A small image-text matching model, trained from scratch: encoder norm batchnorm, 45.8 epochs.
Rows from block 2 of the fusion encoder, named by matrix and row number. Rows with one number belong to one attention dimension. Each number is 128 + 32 x the weight over the matrix's rms, rounded and kept within 0 to 255. All counts start at 0. Numbers have three digits each.
# q: attention query, key and value (stacked) (fusion_encoder.blocks.2.attn.qkv.weight, 768x256, the q third), inputs 128-255
# k: attention query, key and value (stacked) (fusion_encoder.blocks.2.attn.qkv.weight, 768x256, the k third), inputs 128-255
q.65:189139117127160178128098125164145116089101154113174132127144129149087139132145131124109141170113147141153146141112083118084143139123174137102107114170106075109135072118197146154145198136086159099108119123150106145183118120131121040168156138128149080113164158088106113145153129118143143187200164159159185094106135132107109115100075161096145122114126158102095076155091134109124122114127
k.65:154135169168105107131159182149114158122124109145133188136093156045085142111137122140145128104155132104105083129121101127120050111087103112110126143169117100163129113180126098123055092052158138125120105120069157121138146122160111138131129126133109171110093100106126176127198113125165179101147186116144124123114127136120166119165073139136159176167175122131066156163151139096126119089135
q.66:205174139161060182163113135148090186132169133106114074106103110136139153085105131201141129092183112095171146182174092164052136170119168173157139086202144164166129138195121158056225160197206182195123125113141179146159139134124132127140107112129157176176140082169096163127106141144103174152137055117165118105139145127153104126133086128102114148203172098114181088158085132124157160147163
k.66:133139152143122136103099197170110135119101120182136069109111160145192148149147097049164133151173156115121085099155150061116140092107159064190100156113135165105132188202126118145094111085139093126104151107127140108094123068100164116082139223181129230124106112105097081158139148091190218077150162118168111196146163120105085094100110173119125170152133114133080156108149189128082128136152
q.67:147101127079134158189143057120125131139124046108134134127149147167118129113095147149151113092057181131147154121134103089133128164115141105110115126146162111122135112086123101129114149087034155130112048109154123118087128152129095064127134122110179095115192121106100073142081078097135111066133104145148134163135143133165085124107064143125160155095084144058115179140098147133123140050101
k.67:138136146131129105107159119106174159116073148130078109130189129159164112123149164163136119093114098104110129087129112166132101166128125111126095128171087128114109101164147133141049150135178062113099128105167126132108140160180148161120125128152168143099190109119092167127157087145157086096120151079091117154077133116155174144156145094168091092131076124127081080072154155163164141114129
q.68:091130099072119105137117096104142149148125142167124110153144121171120156108149097099127133145125168114128148078121094105134117137123093126137076122113172155159145191178128086108151117175089095128102113121155102099134145173131138156146092174142121093066114100146142147153050128094139097127138205078149093092199133076128155125055166081052097143115130156141148169094101119154167116149130
k.68:164101040072129158130145102107097108165177134148125132118168140128080089156136115059127161097137107075183098155155150155131110109084174116161156105156092174110108133094143149117061134154151096072096128117107115099152128121128142149156143101122103137153130085107127098126117109127129108152098098164100107123146157143131145174146124066130151094125121098139167114130100098163102117122111
q.69:165110115140166088154130136170124138167095096135153162116176163172113150176164158144170191141177133169090166099045112076140159117138093132124145174065143123100129097181083174234105107177069109156113146120151091079085154107106122160149046162078134154087117122113143213156183058101146121096094170174066171143105182123162128076118147107114056168050134111092114149156109137176109168087129
k.69:151043135131167100131184097068124082078131139117143120118074095233119099166117113179092112047098114073146158201116142155084131197118132103182135109143124200153071108139159127108139127090121092158133151157089120124230158140180078133139145069062162131131140131146187098114092080100108109103127097125080131132131115147132103098135106136133100099106145110107049057124091121141135116123131
q.70:167176108098109100122136156135099123123100156162114096176173153145128089101129131152144160082162092158166118142119116153065072086154156154184079123068166123163117112194100156112142116145105172138118202165117121108099137135183097171080115137148124133130103123102123190133101085096113157162146177125118113132102137130134151084150102115101117077140140120114138142164128143162142112139122
k.70:102130095132136164154141127145089095145132089136056155153123078096109086210132134124062111126121134124089131116124139098088192163133146169086127139165119154112104169084095140171118086117160208109134109121203139099156116128076109140118129120116133128142086135102138150127111120158147106159147115135082111095134137151081104107146133140153110129133223126109121104141087159162149077129103
q.71:153134153179127138167108104169109093108167152127123120133118126158120082099138115121112150136118151145145114085182116109094177142131130086121092143155157166126100176118117130123134127152088099185094128188137093157157106116085076153127079102106106083141129092148104105108089115135164104178155113091089166121112196136081092114129097156122142123098103136106093067209067135095153107102164
k.71:176100113113176165128146135126100106155195110133139163138132070096121026168134127124121111165160096141096143146133098142119115113148104104120145128098152054107108148141125110181118181093135161115128150167121138160188141132120088194149159157110145194099141116109123181101125167126185120079149097104182171150104111093070124130150119147138100117148159113177104139150144100086148157130128
q.72:164173093106154121106150110080151067112162164129132183118138148162138127080077119133162138138133104101108166095107132137156135128102145153109126145133128129113114058172081120071137128130115103118057129098124104106119117101154125057135126103090191091107169142121116168149132100132134126149110214146130133115187155137152128151187140128150112099146178153116212137171122149114162147063109
k.72:108156105087080105158143135146141146145139147120156134125117121075153105175147108161121110099135098098135107181140111217125196109149121127154127096096139163113091125097103083195075103091131080128146133142088151133095134139109119112116169115143083141164084124105130118114098093191136122140171142158054102131143073122134188074106139195087147102080101116127087131128135125072105095154114
q.73:190131096132146197162108172103140150141147140136144087120171087093152156087164182151146139103180144112193077155118161167141090147114116112124112118139080106166192120090166143126132153170091141146146098153094137100084130065099124143110127108134120135133089167077136137094140110144070148109145091121161146163150150115122182132152153185112180101089118136117144073177147154095113149151109
k.73:198138197152167142112152189078075121098092123114112139129092181183141082116151142170135128133119119118084162074143112100156132144119135104175108074091179113156117151071125128146180095091079126146165134097109136113156079164133112037115098130119149101124111098171156149136058133098113165119149134123138124111096125143131094098113105139134035155117141105033120130092125124131159053144182
q.74:228119137075128104121043123130128112121075097133136141111175117152180102094101107116139165139119099148054115154140156156126175120128173097105099122118102107085093124132125153098201141134132140178154100140118115162110149182111107139104061177135103150099118087144108072111148090101160090089143088142094126145130108080171110101113098137093169187185177161110178180130156158135168094170157
k.74:128125140157056104172084076176085131113129214180177101194152143135168159089106093174159104160127153129153126124145164204111127082131136106164083198099048111100165131094171089165143084129153114161151144154152104098164115118074118136087124133129097121139137162113123093129133130092153064085119136111173105108124162112080176103091155144137138081098132151142105057111155173158097124149078
q.75:142153155113108120128135129080078201098110174104070169133142124169116121122148132108125115128089146181136151097094149187150144143075186140149064151130083145139136066190065119101167102113162164145171085127069165112102155138168098188119140114068098148090128099159061094146197073112147124133092085118139100136130147085070129076126127091180101203143144141102133086100135131129161081134136
k.75:139085108129128122110149114137178110180139094139151150116191123149151119160143133151081174158086163092190152143134187132114175148117131138163098135194152144109122157116179127152123131126080100084146212084167091169133114102101164172146107135104127111124216134106100110120117139106121132109144084085152125117071176161071103125099103125131033119117095173160235154127079189180087120121132
q.76:102041121156093168082182150085122141201128149169077142116177179110169130160141140153173095131143113149157128095125167174108186162180118133147143139122101144114148167109099124117128080128180137111141176176140121126171105106113162172174146169130143063109094104140072136162126125141103067155192140150119116079160124158099068144104131075126090110098135150167165082158125123114147132148169
k.76:136106086082140136104140149132097133146056111115169156137124123158094143076112101120136166121146130128172070126136201116124127137114192139229134098085129152116147088127065116155144109093105144099134135131129153129143118139107139189135176064164153141157155124140133127120136178115115132150158068118165128070134138136143179166124195152134173161138142162121140161156107105191056089167192
q.77:164159153114141096098064120137146162103147120137114097157129079141136106191144111172130126102138137121175113130162140118123146164109110111145129179062100142131144111163176122169130135056179174143172112101097101181138121150111104108066082104108112083150105158156116124096158111117072191148113136125092158107126129145070108124059151112119084130096155125117097121092102114127100142131144
k.77:100078113117085135114088122103114135167135131113075175153159119147094164102144143182108188140137165108117135132137143139114101125114159109075184128122115148158094083117109131158132187077112152127153124120127142096156124139173153138220133129117148141106196117175133166174135154111105163176138090090160166101164184164113116149137053139129147084150145142127111151189099139113141099121105
q.78:120185131175145049058127130104176129145194114140131108099098087154180074125153098109120129145124131129099102084122141139176167102128136072184124091085149137156125220112107138088110121105189111114060215130085060108092150170109120099119171163101164156155161109133184115143086144096128143087161134142123102070148166158084059135086145131100096144079044077161154131137134110086048171064120
k.78:118129048050066163169119100138121078154122155051125188100218128100076105174080179181155188166159085168132088146123147112178128155151121105123134143125119138074138143211118227168207180116146110136150081138147166194098141160097183174174104085038082157196120120129066118067116069137103073148121093142091150116157148137079123132140091147155191078105107174101189052101169143166116103122126
q.79:160123126129144145144097082113098162117099151106106090119149138105107122103062130193092115093152099119133153099135096117109144134092142195134158114165091082122165026144060097120135095095117159125170054094094172112109117189067173151118152115162198137066109115094130170196131165139134154183126148130048050105100125116192104128097120113080178135113111110153090130138140088107121134140159
k.79:107111176150125149107105090138070093104140044138134146119174128157152154118153068134114143105043124126095162074105148109143123164146150147161066118203111137102108104112110128165111109152134086156164145130114121088118092078094143170089141110134171138137093102170127127079138152099215113107124209161113125199119103115066130056152160131143090178134163146090132126060156173177130124121155
q.80:140049109163121077176097186101086092146079138185170165099109107170138125138154126176178157214103108121156137098161087139190118094202108167157126082106123153109098157100177149083141151164136121157128048139103091100086094140124105124106120106077198157125140053115135139069120114139076087115159119109147129109153141114083194148178124132185155145090121124174094143127119169145129064159086
k.80:164100121110148085104154165152156140197141153162138120083126141085207107123082170163156162131149119116153112080165169164149177128128138164118125175047111181127106160168130144136183117106117096209151170160104079152096137116075156107146145142091158069129096156152108170138111136163145141120109129126175127106146114194143112159100190124156088141118077117145116072150136172131113091107121
q.81:088184133095100149123079147146045172115192168096078019088154068078153164095185127150159130051155109166137099157095165128150125235107143046168148139120117151166147160131040131176190106093090078125180118165101132144113173132115134158092097138119075096116085107182095086125146134115135138095086083155104150157130111127170106104111095113121161097200116150088127133127118118149144132129154
k.81:160142133129099093165097117164163164109133133125133178153122157155125113165156094104066143212149153114075103171069112140087097126147046142125084140159185101176115110095195088078114086179056159096077146101159179098178125143165068158145104158141097196101091133118135111121087149084080123096117142117111154116108110117108162160098156154138151141150104087118149172178127119134117094210115
q.82:124136100150116153201121124141119164131128131172105064172114135114128174138139178150105170090135145154117137160122106155134117123135128212144139096145139140131153101177091117124136138133095171092122000136086126061105106116094152124185144184142130109120129115164140112130088157120158106059127119117104062133143103071209131140151120140177092200106048102119083102113140112155140127199163
k.82:183167134086113154078163087109085101145053096108154134123115130191140081128109100151138092081148098108103149101086137081134111133142120131116115193199077158138032078129152170106153106155111099162117157089147095067133079116133122124129118100139150139143118111129175098159155124129150124093089179103131131126132146110178116129150135134158138106100111178110177074117122143165122094116137
q.83:162083168169122115140162139129163159110143096149113136138188112090171128164151181090133175170134118162153104127093140101124109122126126091093123125119117078124134162105103079146082137130177126102118145131126081106143090077100146141177105122078130146145119164108086181088108147144182130065169180134146132110144088052179152129127147188139142090099068105116125076179143102102068147134112
k.83:138142106125176143165118151100123141155108085107097091148078188145125117099075145178175107088125109149069183118166066158113155118124110097096115133159158122158170137155157160064140113128155141120132074103118112104166135149144112065103110097115123099123077048153100154157113130143116083109153133160106082125143162155114116123144171130124113116148167134061164141135124146154193119111186
q.84:123119116151123139150117131065126099135138140091113129136172116093163058107181127108080169111164168109193113118137111162145135159184141138081177111111080098180136077137167137146084115116138215080149106120110169165141085089104154154121157105158127155150127164084138151052153145182107104055089101108097159126107095066066135111112150115149122139094121099087175077179182084107096124086166
k.84:171051150126190163146167117142110126064093147174185082108094117115127089177135152156141180160178105162131142138071080101136107079154079186157148156097104079126139176047136131045146124094088141184134112105146084094137131130157151075105083176110167097084157107181154127166154107137094145177208129122180137130152168150124115113155109096127075145131121161170075166088106173079158092153158
q.85:126178129118198105070132113108108137119103118158106136143099144103134127111127119136132129098161159102186101114077157233121120132078079036175139130083151117154127166080119140084106121143130119121115145183107122150199126154120104161116145095177123135086059149136113142123139133076148133158158187095116112173128135127102177131100093152042110050115139158129135126151199101099037096115103
k.85:145118146072171107152139107127149131129117093160088180135124144141091075123086138144103159212109153153092174095103108124134122155113117100089163133159137096112082113102158059093094098146093158109110131087159159114151104109142117141127097128104089148134071072134129133080102157152051087124159124120122152095153181129128099135142177046130117136076226090118203096112115121110096112075118
q.86:204121134150152101103132109112165101181123084161108114117137136119114168103075143082188078174134115107148122143139136077123161095163147178159171118137161130197083143093150130097119103091149079159190147175128101089143063136102102129125161184141121134182102120084103132109131150076118128046113106127115156139156066049173112144149157215191125125132076104164093103089131122182136127166126
k.86:103149100072107122105102131127087167145003113132124079107167137144135098093103122092146191095111093135163147158137151080109066093144140149166143159148096097090091086155156141142179150195150139136070107161156145173145107123085191033111150074206124133171129140150080137157136173143116073116135135127122149134128161139218134163180110098140103103092093132119144122086158138167150090173156
q.87:118122189074139082140155099104161102075174192115179155115177129125114125148109109078108149112148083146073078123115143143105113128161110140173187130079080147154124107144114123130129128166168133113171171171154120148146102130129137132156120106151127107231072118133092135066122100126101171118076143109147135133136088131131131111109200172141093038160030182162147163130174121155090152108087
k.87:119168132131158179142139148137157158167092105093103078127081146135135177087122167101192123082142149127116138187156126137177112125138098182104131049112087101108100124080173152075153097123075168147136024084146167176155197155110138105134173170170096114109063112103150182107151158167127132164160094091133137121157123150153124110102102165083121184078180112128119174176151125109144141132102
q.88:137160162149110130192086145197048116162073138084130123132154187102154100120082109142083121138103128143074141135132114130091146140126153100172102089106103148116160069124124124175140077106104162182102072077098174166090142162050139137131121129171131078078139063146133166146115178129159098137112106124086087130095189087178188165151187073135125236091149104110091149122071179139150107130196
k.88:088144142112124134090129101121174051082144141145124135130140139154082087118068084140140113158059150150098134069152158089124139110130163111189145165119148131103139148136120152158133184145145106131212209130162088117120121074137123164131117146159216069101115165166176115131126107115148116160118161155099094171150104072055143113142141143131081017177103081153132090088146151108121180106114
q.89:155181099123132157110085135140151167140076144123100150127095134143066154178086133102115098119127135158137154136103154185182111110132147122152113122121135101134128154133158166093151118119153138091114136093123183125121111106122139153138186126106122136136097107200155111148135146150125116114131098147116140111094148080150219184175163142143118195111149137104123137119171169155185102139136
k.89:108077133132086140097118134183118088109105150133146115113153112142126136089138127161153120118076123139148133127154128119108122155138100113133099192190125147090100147079105153144145103155150108155091155131181096105092093151124077124117109120066145135155145115115155082116148141150127111123138108124129124133154117135109085111114108155133106054099105107171186105120076141160080098126154
q.90:115076140132144119197085139126134115081137191188138087144149152218097131097107144140159164137114108152123085079154128175151084124094129138190127153141145129127145139173142104092172098124170134149113122162091091123165100098162126164097094144179129137113123058109140127091144110137161164157072098103099163118149135153108242128142149105128102058154169139179130108135112139176177164121099
k.90:089144069146124105187131097105155103165120075103091102126117153048154112156134122089067144126103151164125156123135194143141165119093102125075137144079145125081103161110132086160075151105057170137132072140154080177166149102108183112173115183118089130101149174141090150109118136163090115170100109098117154164096141074104121156105106123118132134130142121115142157110083102122116116119135
q.91:108183091169156154100087128091185063171077122060106112135102092191149137155145092110080095121104115082082143094077102172143124120109155137124152091038149075125099136086193156080082083144160132083182118131191148088204128154161214113177162125168106054082128135116108168121119136064206110104147109109173157078155178118151162161132177165138128219091134078117112047081153103158182098114205
k.91:128085123153142142121115107172107104113126155077139183100154169082121088113089111179101168102118130127129115172126095049126152129070102111175091137202158106102199162133114092133157065139107059126122149100137044127041169082130105126058083146113173114110167077083145128138196130124110111095101170134116104153114170131166181130124157065176147075101143054128116117098126071126090203111109
q.92:138138157148114174145161103123110172139142122147140105107158136110135100095142191122160135197100158120087129112135066061066106117163138111206115150119097184123129139162175116132083089135114039119136072073093123085092118145107153170102119139117143156043121158121163109170077151131148154181104128120130154132127142104117158101094128132121171101128085094202061116127141082177112156133103
k.92:150126114125126165176159133084123120141151088103168157148138078114116112131148140105117167084107144082154135114119127105132103129145138177130145095207153161099158145112112152138166183186098186132109119147104204117117137124122179128155138111114106128128141151098118116115119132101163126131133098113126161161152135196111086146100136144129143158137171148109123106098198108168161130118153
q.93:117137121173111143086123166100106137126135189122138114117073117082099095110132125143139142169097151145144156188127076109152140095157076080134166105104154103114088151070147145096159087135146099091138069150112115106065167117171107076072083183097108099051146083148159091112099088120128158110066093119151144154076143199087059176043078154122127110128177092112086125079147118142112089134114
k.93:141121093116074130135129126126158157180152245157116159165206126151075148137116127095067134155134125153179064099141128132141162112109130083156076208132139152104158195197114120186159153130113101095136137146132142140161117132098105186078096175063199155157195099100120142137162094140106126111147154089149146129126176107149164100129119090119141080118103131104135111101138138179100200094141
q.94:153134107115146086111126039145144105183142109112108121140117120102078098202118109098112125118136171129173204159121086143126157085134141151157167098111139139098112133102115121089098148130165141206171180138113133109101125138083120163124150103145213130130125072089137144094139133099213093108132128097117161078164117127116121168136080143063106121067143134089172175099180173120118098092086
k.94:151092115077140128146068109096156132144119128127121119109122086146115153132123096156104144172129101127062129138157077163164145061116104068134187144079122190034147129181171216124086149082082162122124138167109046127159167129082156055137090148105123139126163095166150133138139087133149109164106136106084048123115147131150126121159142129146113111077086106128128099123124131102114143121193
q.95:154129159166101136130084071125083167106185118128163154110130086117111112137143152139078100070148128173132160118105133062127107174127067153180139172131153160060155143155181139061132148063134148183146180190113096166198113130141093137105163175189179102132120154121181070163139182109096118144114124169065158187108069071126118159151116191122077131109071107092176098155131151121114118134074
k.95:076125087111066113100079126112166135125102111165062112215112096180092055110097138225122101090102106123153153139158144044118120139176143175081172134108134093141126111091116133137151143166126110161119158109185131121198132178104128170125194104094106172112134126167107159104133123072174104179110151098179145088125127187152105119135132143127107108079134126122132117086158099169160146112149
q.96:105135100109140143142119179063160161095033114162124100131120151168155087106108114186127117119119130120133100123105182109127133092089069102137143088168112178149133074132166160102060112140185097078129121175160153119139163102111162167097119136133139204132106134131105081120106068165084159116124120142135092146127131126131174135175140118122131159174078194098148088115143101122146152083135
k.96:088106141173150104118113131143132095168141193109173073113074166120081139165108086096138158113143119124099135123149123147110098060132138106140153124129141140129160178125087128174151126138146112139146129099073118123135110114139128096159133144097108104102116148149138107154119154126128115130109147107122138197142120145138085110145152110049131142085126105134192098134159183120130093143107
q.97:151044153096104070092144153118108098060161165095161165177047103143159096064115138079106146125120132111173083116096108139123150147139160107075109110162110129177140142103069146147179165137147158117114138131126123094194120129168117198159085086136119067139148116151093149085154132125153124112095109107093100159150139070198093140107122120110103118110105100137142191157149150159138124113101
k.97:140187151116072143121084118148161108117110176102146123136171146121145107108150123139112159179127126110142189131174151072122104200059095149105145117158157146102121083100120154112104127163126120179110136110217203081137123077146153138121148113133094104119093080094156120178102127104138133130145123148117113176129156087084144150114124123066112163172186107129155143103125117179162104153168
q.98:139164149122216116095109093152150095175105151114099106129165162137145144132103127097158162169148111115103159145128118176116139128125102151163152106066134169142093149153100082163188122148162111127113148083088159144050107164144151160093150113113090127130089138110143173132146155110139122095120097119095125143129137162104092144178116109208170083093110094146152082120175133123140138123101
k.98:074150111143147099107116113079060138150139137122155106127128154166181122142104138116144157085094160138126085110109110128138131172148165163095142135120083127155117133074100147118100127117102125141118071144114117190162157131086126140081096098137159159134150106159128146137136133101139210091138118143130103126159099142106158130098130146128127119099101130093125099166144104094130139138145
q.99:114159126088115154150129128099163205186000116093116134148140112104127141112132143128088175145115125139132110121125129150130144143109131103147107181104110157165154149117094095106116103179136107112126063121121154136179136098088177166113072106155126182115109113175096146164142186156124162141115108131119084144108154095104096133124148100144118121185074119071112163098137032090171135103125
k.99:075110144132097109102178146180113118126132108160134136163153166056179121100118172102153142121135128143125103118097157145149122072154129161170158107076135115092089146071080085096117123146107116119168146168120123161135144081168144147144108153161140173159153141139121119113139115154082109156117150122144161111163114131136113147130129069085154172101164100117136078121157156149134117125140
q.100:148129059178135139111155104205151164107118125126122091167184090109097173155108167133118101181154125154128125175109070144131051066105075177196103112129146175171146156159106141064069131164140064146107110127112149143093145109125153171160091108139136149139057148116132131130121124107085140193150094061143068098139152119113176121166156126173157087152191155119177152120147099112157206150094
k.100:193136111175122145114118127123113066109193096165169115121137126062145118150142095090119109076092156122123089113127109143085160149152140158153070099085169098086123162151081150078126135139065127135164156154123162170113127146115091136096142110129171153102182130092146150123150130114136138160137151117149163120186086094145147142131085163118117114140115098107070106114129130082164124179068
q.101:059159092130099165126110149127145093100148127165129185144112135144126122161128110175150097146112176123079181108123051140172124129066114120107055156100127084127098155108123150080137133136120126081121169127133135165114122181105111105130123151119112241112147150099149132133117145106120127128148142093163083117099110128120130144172107134098128077121130082137079163105181121057139142114046
k.101:120085134132100113119105143163105116094100085105164145111065101146160103143093086060093111163127112139089146088081120132090053168108126143221092218103178145112108124194098103110097104116172051112087136134133124089118149054168115140146103128107099170186151157172147147075123107103137134153102171073117082089150113102136154074102098125124152095142184123171127093170132129122159124094096
q.102:113155096146088081103104129133108120126085133131140106157067106095168113072096147078096176203097118123169186129144134066134164093159124134118108132136118116089181143164068132195171144119164160168098087169116158119131146142112157141132095094180133131082140129099103143104130091162114085149130128141131122138117128155164121130148119150153121163096157126157104128172113084130126125104117
k.102:142134135098113115171147121116156123131129145098145181130147150143150094125152175100130147124079128141094116171141110115147113155137112132161107162131158109069132111095133130077079120108120160135123124126146141108121094134179092127172150167125188111067123145111133080143122142134095117123128145122154068142131129142131106141137127173133161153143158117134139168115075092152140069139084
q.103:127095123140041150083142145143108144095191164123163134060131136056179121120199161156093162126127150154146095159130155091094168126101166089131142181148114092117149145113194147202129136108164131135136058200143151152201132133142147128172141128157093127190164111107151125149176136155169176111122145164189160104094109111162048128153161085120166083078124132114167097150101125111176111097155
k.103:189164142129125090191146102150151139193215092144124193080150070184143127126024179131124107118153083101128132058144130139094147158176130148122176107122126120117156117086174166134121139158052157150120073114174139073146107132080099113077138110150146135113077088140128174129090097133148094115160181130172119143096151072074149152160130113128171199139189121152139106123132093168125102108128
q.104:125172123136092093067133154149116128068135116130159077111083083148119089119103200179110167149148102147102132153147110118117124016124140120182094116118106123148095101165111159164087084116116096097110183175149127133178156133125155123144134080106145086173101071145175123122108128173103119095084159121129168112133144164169073124138124107157143144166127143145151076125143082116113128132159
k.104:112110129068087144143108111090198094157166164119173107105128153120173119138131099170146088134155108103167077151146147170101151196098103126103111106148128150114120106100142140116174069084105125158097089162132145135153122147135103117069144151158109123097110092120097109138146138151085158070127116136141120183205108164086151128078208134104092149149191157070096142131108122130143134132123
q.105:092093112105098149153176110161163155145128098147141141097118127137129076127173084187188089090124154122113174101138096148143169137145160125206133107208146159080108093112182122109149125109139139212097153118134082143131124102186129063118129136176101170118158117161193085178093096112107131121134145122163154080123065136119152126149127158129167175091152093064170102101121140143154052090095
k.105:163089104091128165058162042110124165155046149157130093181085144151121127131097138153158075121096056101107131128105136079100101149094097133114125137135151127111110179141149109201122115099128110136115147126106135152116088135098170103135132110151157158140142142157105126126091189116121138172168165069133170138143094114183184131126109124204100120127092104159102112114113120106086038107143
q.106:156120128080129135099136008153087129037097084177137151097061122184163131098146060128190210117110108121117097124049123155112116105128111165132150057139098122088112114130077159128115081140134111130136201097120134150160164162123142133156158129073081143144179094142179129102146130090157127125085155141081147079155220128231171118100141120177122107131176122146129119094186159109118164109113
k.106:158150104143100127086129117127173122111107169131169113139125162078125173185136084150139141110137134179082153101144152148094121184130119093092120124078124234105140114100100159125091152087090095141152091092131164148123152149140072133132169153141109149141105114077103157199099122120139143049152110095117122133093106137045124126106181127171159105179107177107105146120157128195134073113104
q.107:053134160141134126159155146154156150143129127117127084083190115120146134160143122178173093032161132136074125075157125082098101131103102125123162135102173130092121126097114138109099106112165116081122120060139122139089108179142162090123181149081160111084168146074141125105089125093145085182123161156154125158110124079097131117152128137143110124140108162105097084101145110072061142121108
k.107:173156129170123181185128153135086128099113136125140167143104116156110188136102115123081141169152119159104166139133074135153119088111123117136132126124136157158098078158114089098175119113143115084127090136125090150116156164172118122149103096100112166086165128147084108094167124140109134112137143154093100109149143074168123140124148127120122160142151072149073123104100175090133147124139
q.108:117123117119093061161110123109107099072138098160162142082126117109174141152096128069152119148106157139109123125096122165173100179127153152138204139123179093130119109084087092154168113109090104158122155152136200158134147141136142137114142127061141113147229102125107116118175137135142129069108161099153111057150163153133096135163152172128128153160157130141088101119101135174105112124177
k.108:136107115132140129141134152129120130150099141167184139083131122164072116155137072105107136159114109138163120124114110130133113101136164105117080172137070180129168115151186131148138086110098133075096165125057166147139137148117176132135125106105099147120124113098138094092092159179131107128152094132102167113122101115118091142108114104107111131122123136093138125146126097129079137087132
q.109:152138145081205144156204083132125098140193154140164134127152122125150120189139132123121170112141172141093092158146137133102139072093124144104182124145143191122115167153089088169091126138122100086169081147112148114146121155104159169150108113108109110088107092169147130128106125120154105109185123126172147128153129085144141130127133097140117129062152119139106179127124114085122098118101
k.109:121114161110137073115151116125150130105132067103117152091086144123111114132141084114120084101124099101132163127110138123092153105127182152132092107121097133178181137129142126176141139139131094132080103130168121124118100093147126124099116110168164176108123103088150169132160073063138155120085088111116131142108126093179148157135144122145160149167183103144174130140128109145124140144084
q.110:117129093083123138171166110142113100149142113106120162093136086074136145043079137155129190126140102169133138103119145140112143226187137149172126164194087083119076126121149163105097118166107123198097144138134145081143108129150138083154150106086096153120112090149130146159114195109103089141111107114178157051126098126153085110087130121115131105152151140150129113151149124157111147091118
k.110:111094138202134142096126113109072157120105145125130079190186106033120146140091187152162140190118142129142098094063150185170125124144095067176139126088169135103097113122115136159083167130121139138097098170126113135126145119123132144097117119134123130164157109124118113144076183120110113091180111186131156062136156123065111114149088094177140149109116118183109139108166120146078122117187
q.111:183063104067096118126100139091148127077157060161129123151164099135201088107116160083191082108121122085120125123111139164142085167124109181137136178183157171111080119103164117148114127102090126095077188122085129118110135100188168156123165099142119184085105049141146079099151160128138125113126106085135147104167101130112144105140152121168128224151091095124043126132099173131105090124127
k.111:088122133116143102089040102125096119159046125116130077103095094149090125185126078179099112163104097173164069099103135105130081119096167120136056178092120068090163101127104120168195108129172124115145118109128144157119105178140142011193093081138106094135118187095124110093119119135139104148133193162138115143118103089136114129130042135138054084113086145121115156128078133114081122167144
q.112:080076115071117136157169110091106126165092128099132095163101153133120148127119118093105052110081128129136193130146123157173105139127105152091123127124146109133125105142107098139117153110156137126174089105151181142097129165140125170095183087168177097127155137116101117142151099144187111055152138087146079135087158127116103125109014166129130109174161129139125110095085100099139119132149
k.112:188129175140129138154082150184092114123104128121131153120121107151082124087094135159081136115111103122074168161123117143138149120151097120149157195144099148100102109149106103135108082155115119124113124133090153121110130100175134152190117151095148207108127142116156109129144120096105120145113140109091055139147170148181136142164146110132120127082098118084147115104101122129061135084128
q.113:067107163151142127118110096180169088170190135145125136137101104150174094172087137103128145145123112125118101103135135119194100192129140121065098130160040073070169140119121087157127131103134126171080073182131123161148187117113119105156102133148131165128123172142107145103167118115061130103116116174154182124137102129135144146091071144093140148144132123174156101148142143073112093148175
k.113:178062147125158107143148165147103129130108161122101163091096142105131163101100148120164163124106119143137085076160083168142121123124098118120094152156145149130117149164156143151110199165082112168154132165094111099129131149150165094170059088093141153140123110167136115118100120136138091130150137108128095114095121143067136134125093164095146157136070098141176093126130153154143157097131
q.114:119161169119083129142156121166149140170173150078057137082194127146114156131203118157180130116101106122089121103133186153112125182167088191172149120118060129107150113076107201112159085134097134126094059124146052104169136093160192121204210125141089167088073102159118040130194068097149083196076137154115105096090117164110151148117118158142136184151202080083097121106132103152115160108097
k.114:160123104136165134068176130155119211156083089169098112160120132100090194132082133134081112193149107123094134109075160102108193093118082101122149071156119120089105088173082142107097145109117148120172158071121119130138113163074152065120137109223126127127119108086086135101129204088121142172139093157149122077107082108088161142139127088201172106109084123126087190143160139119134105078143
q.115:150144145148146143110096136081115057125154138105182115089088140104100191124078179242094138137155147150219108141170149116104219113106167081135087167121145122109129127086117162157156147159088102143133131112128144135113127182078149128139104135112132079179141139126119175126123138129110103113108143120125083157107162177169108162123119104104133115070119080109238089195111124122123107191161
k.115:123128126164074117225141101140168163141160087062109128149157063100123125066103229084138134087118138135152113137139093176181154144089107126053172164138132093202095126155183113189116112138136193139162129140073071086155163113110163141142134128111210109101113146102106152134121135142177106108129109137189139121148119083074116108146175134123146147132183125147113162162155140148180131107114
q.116:133151147128120166188168125114139110105160122122130100078147121132113106114134122147063137164133129178093165103125168088126077139124121135133149168051130119116108161031127187093167118121119205093123114134129135123162137129095094156092108168103111191148138137160095172102144130177063156195112126148160120084116094132157107150049128105163153088164138191144093123174138083158151093135131
k.116:116111130148139102142153154095113130095175166157089113133181129142107131180127116124095105160160140198192131133144134156103098153127130114119150095032137117155133144129115103123179181150168162179154116153078138111156149062133103188142059144213148059142138127147089087170164153088109124117110126157095186083165127084093110136163113156104142144158160145179162145090149109181115153146148
q.117:108162099174170086187130080124155158128159083132119105129215076161078102174155159122113144161114134144138160100092193136129099102125099131153107113061105100062123172131098138157135102106087116121129140120073161154065141137089146097189107085132171082103131098144134033113123153065165052127144156115070142139117214062105200126044100121138137146089124093139101183129157167109142160127148
k.117:130169105099086125086126139081121107066080054121140120117140126070127110148147080123169164105131154126099090071161083140132148143147142122082117139168180148103152130128095166083112118124165173164117182140146073131111128221155108117080164061124097185090128158121178090123136138157155129152125097121162080112153095142094134144074191126104098110151097129143093141166087095136128134142085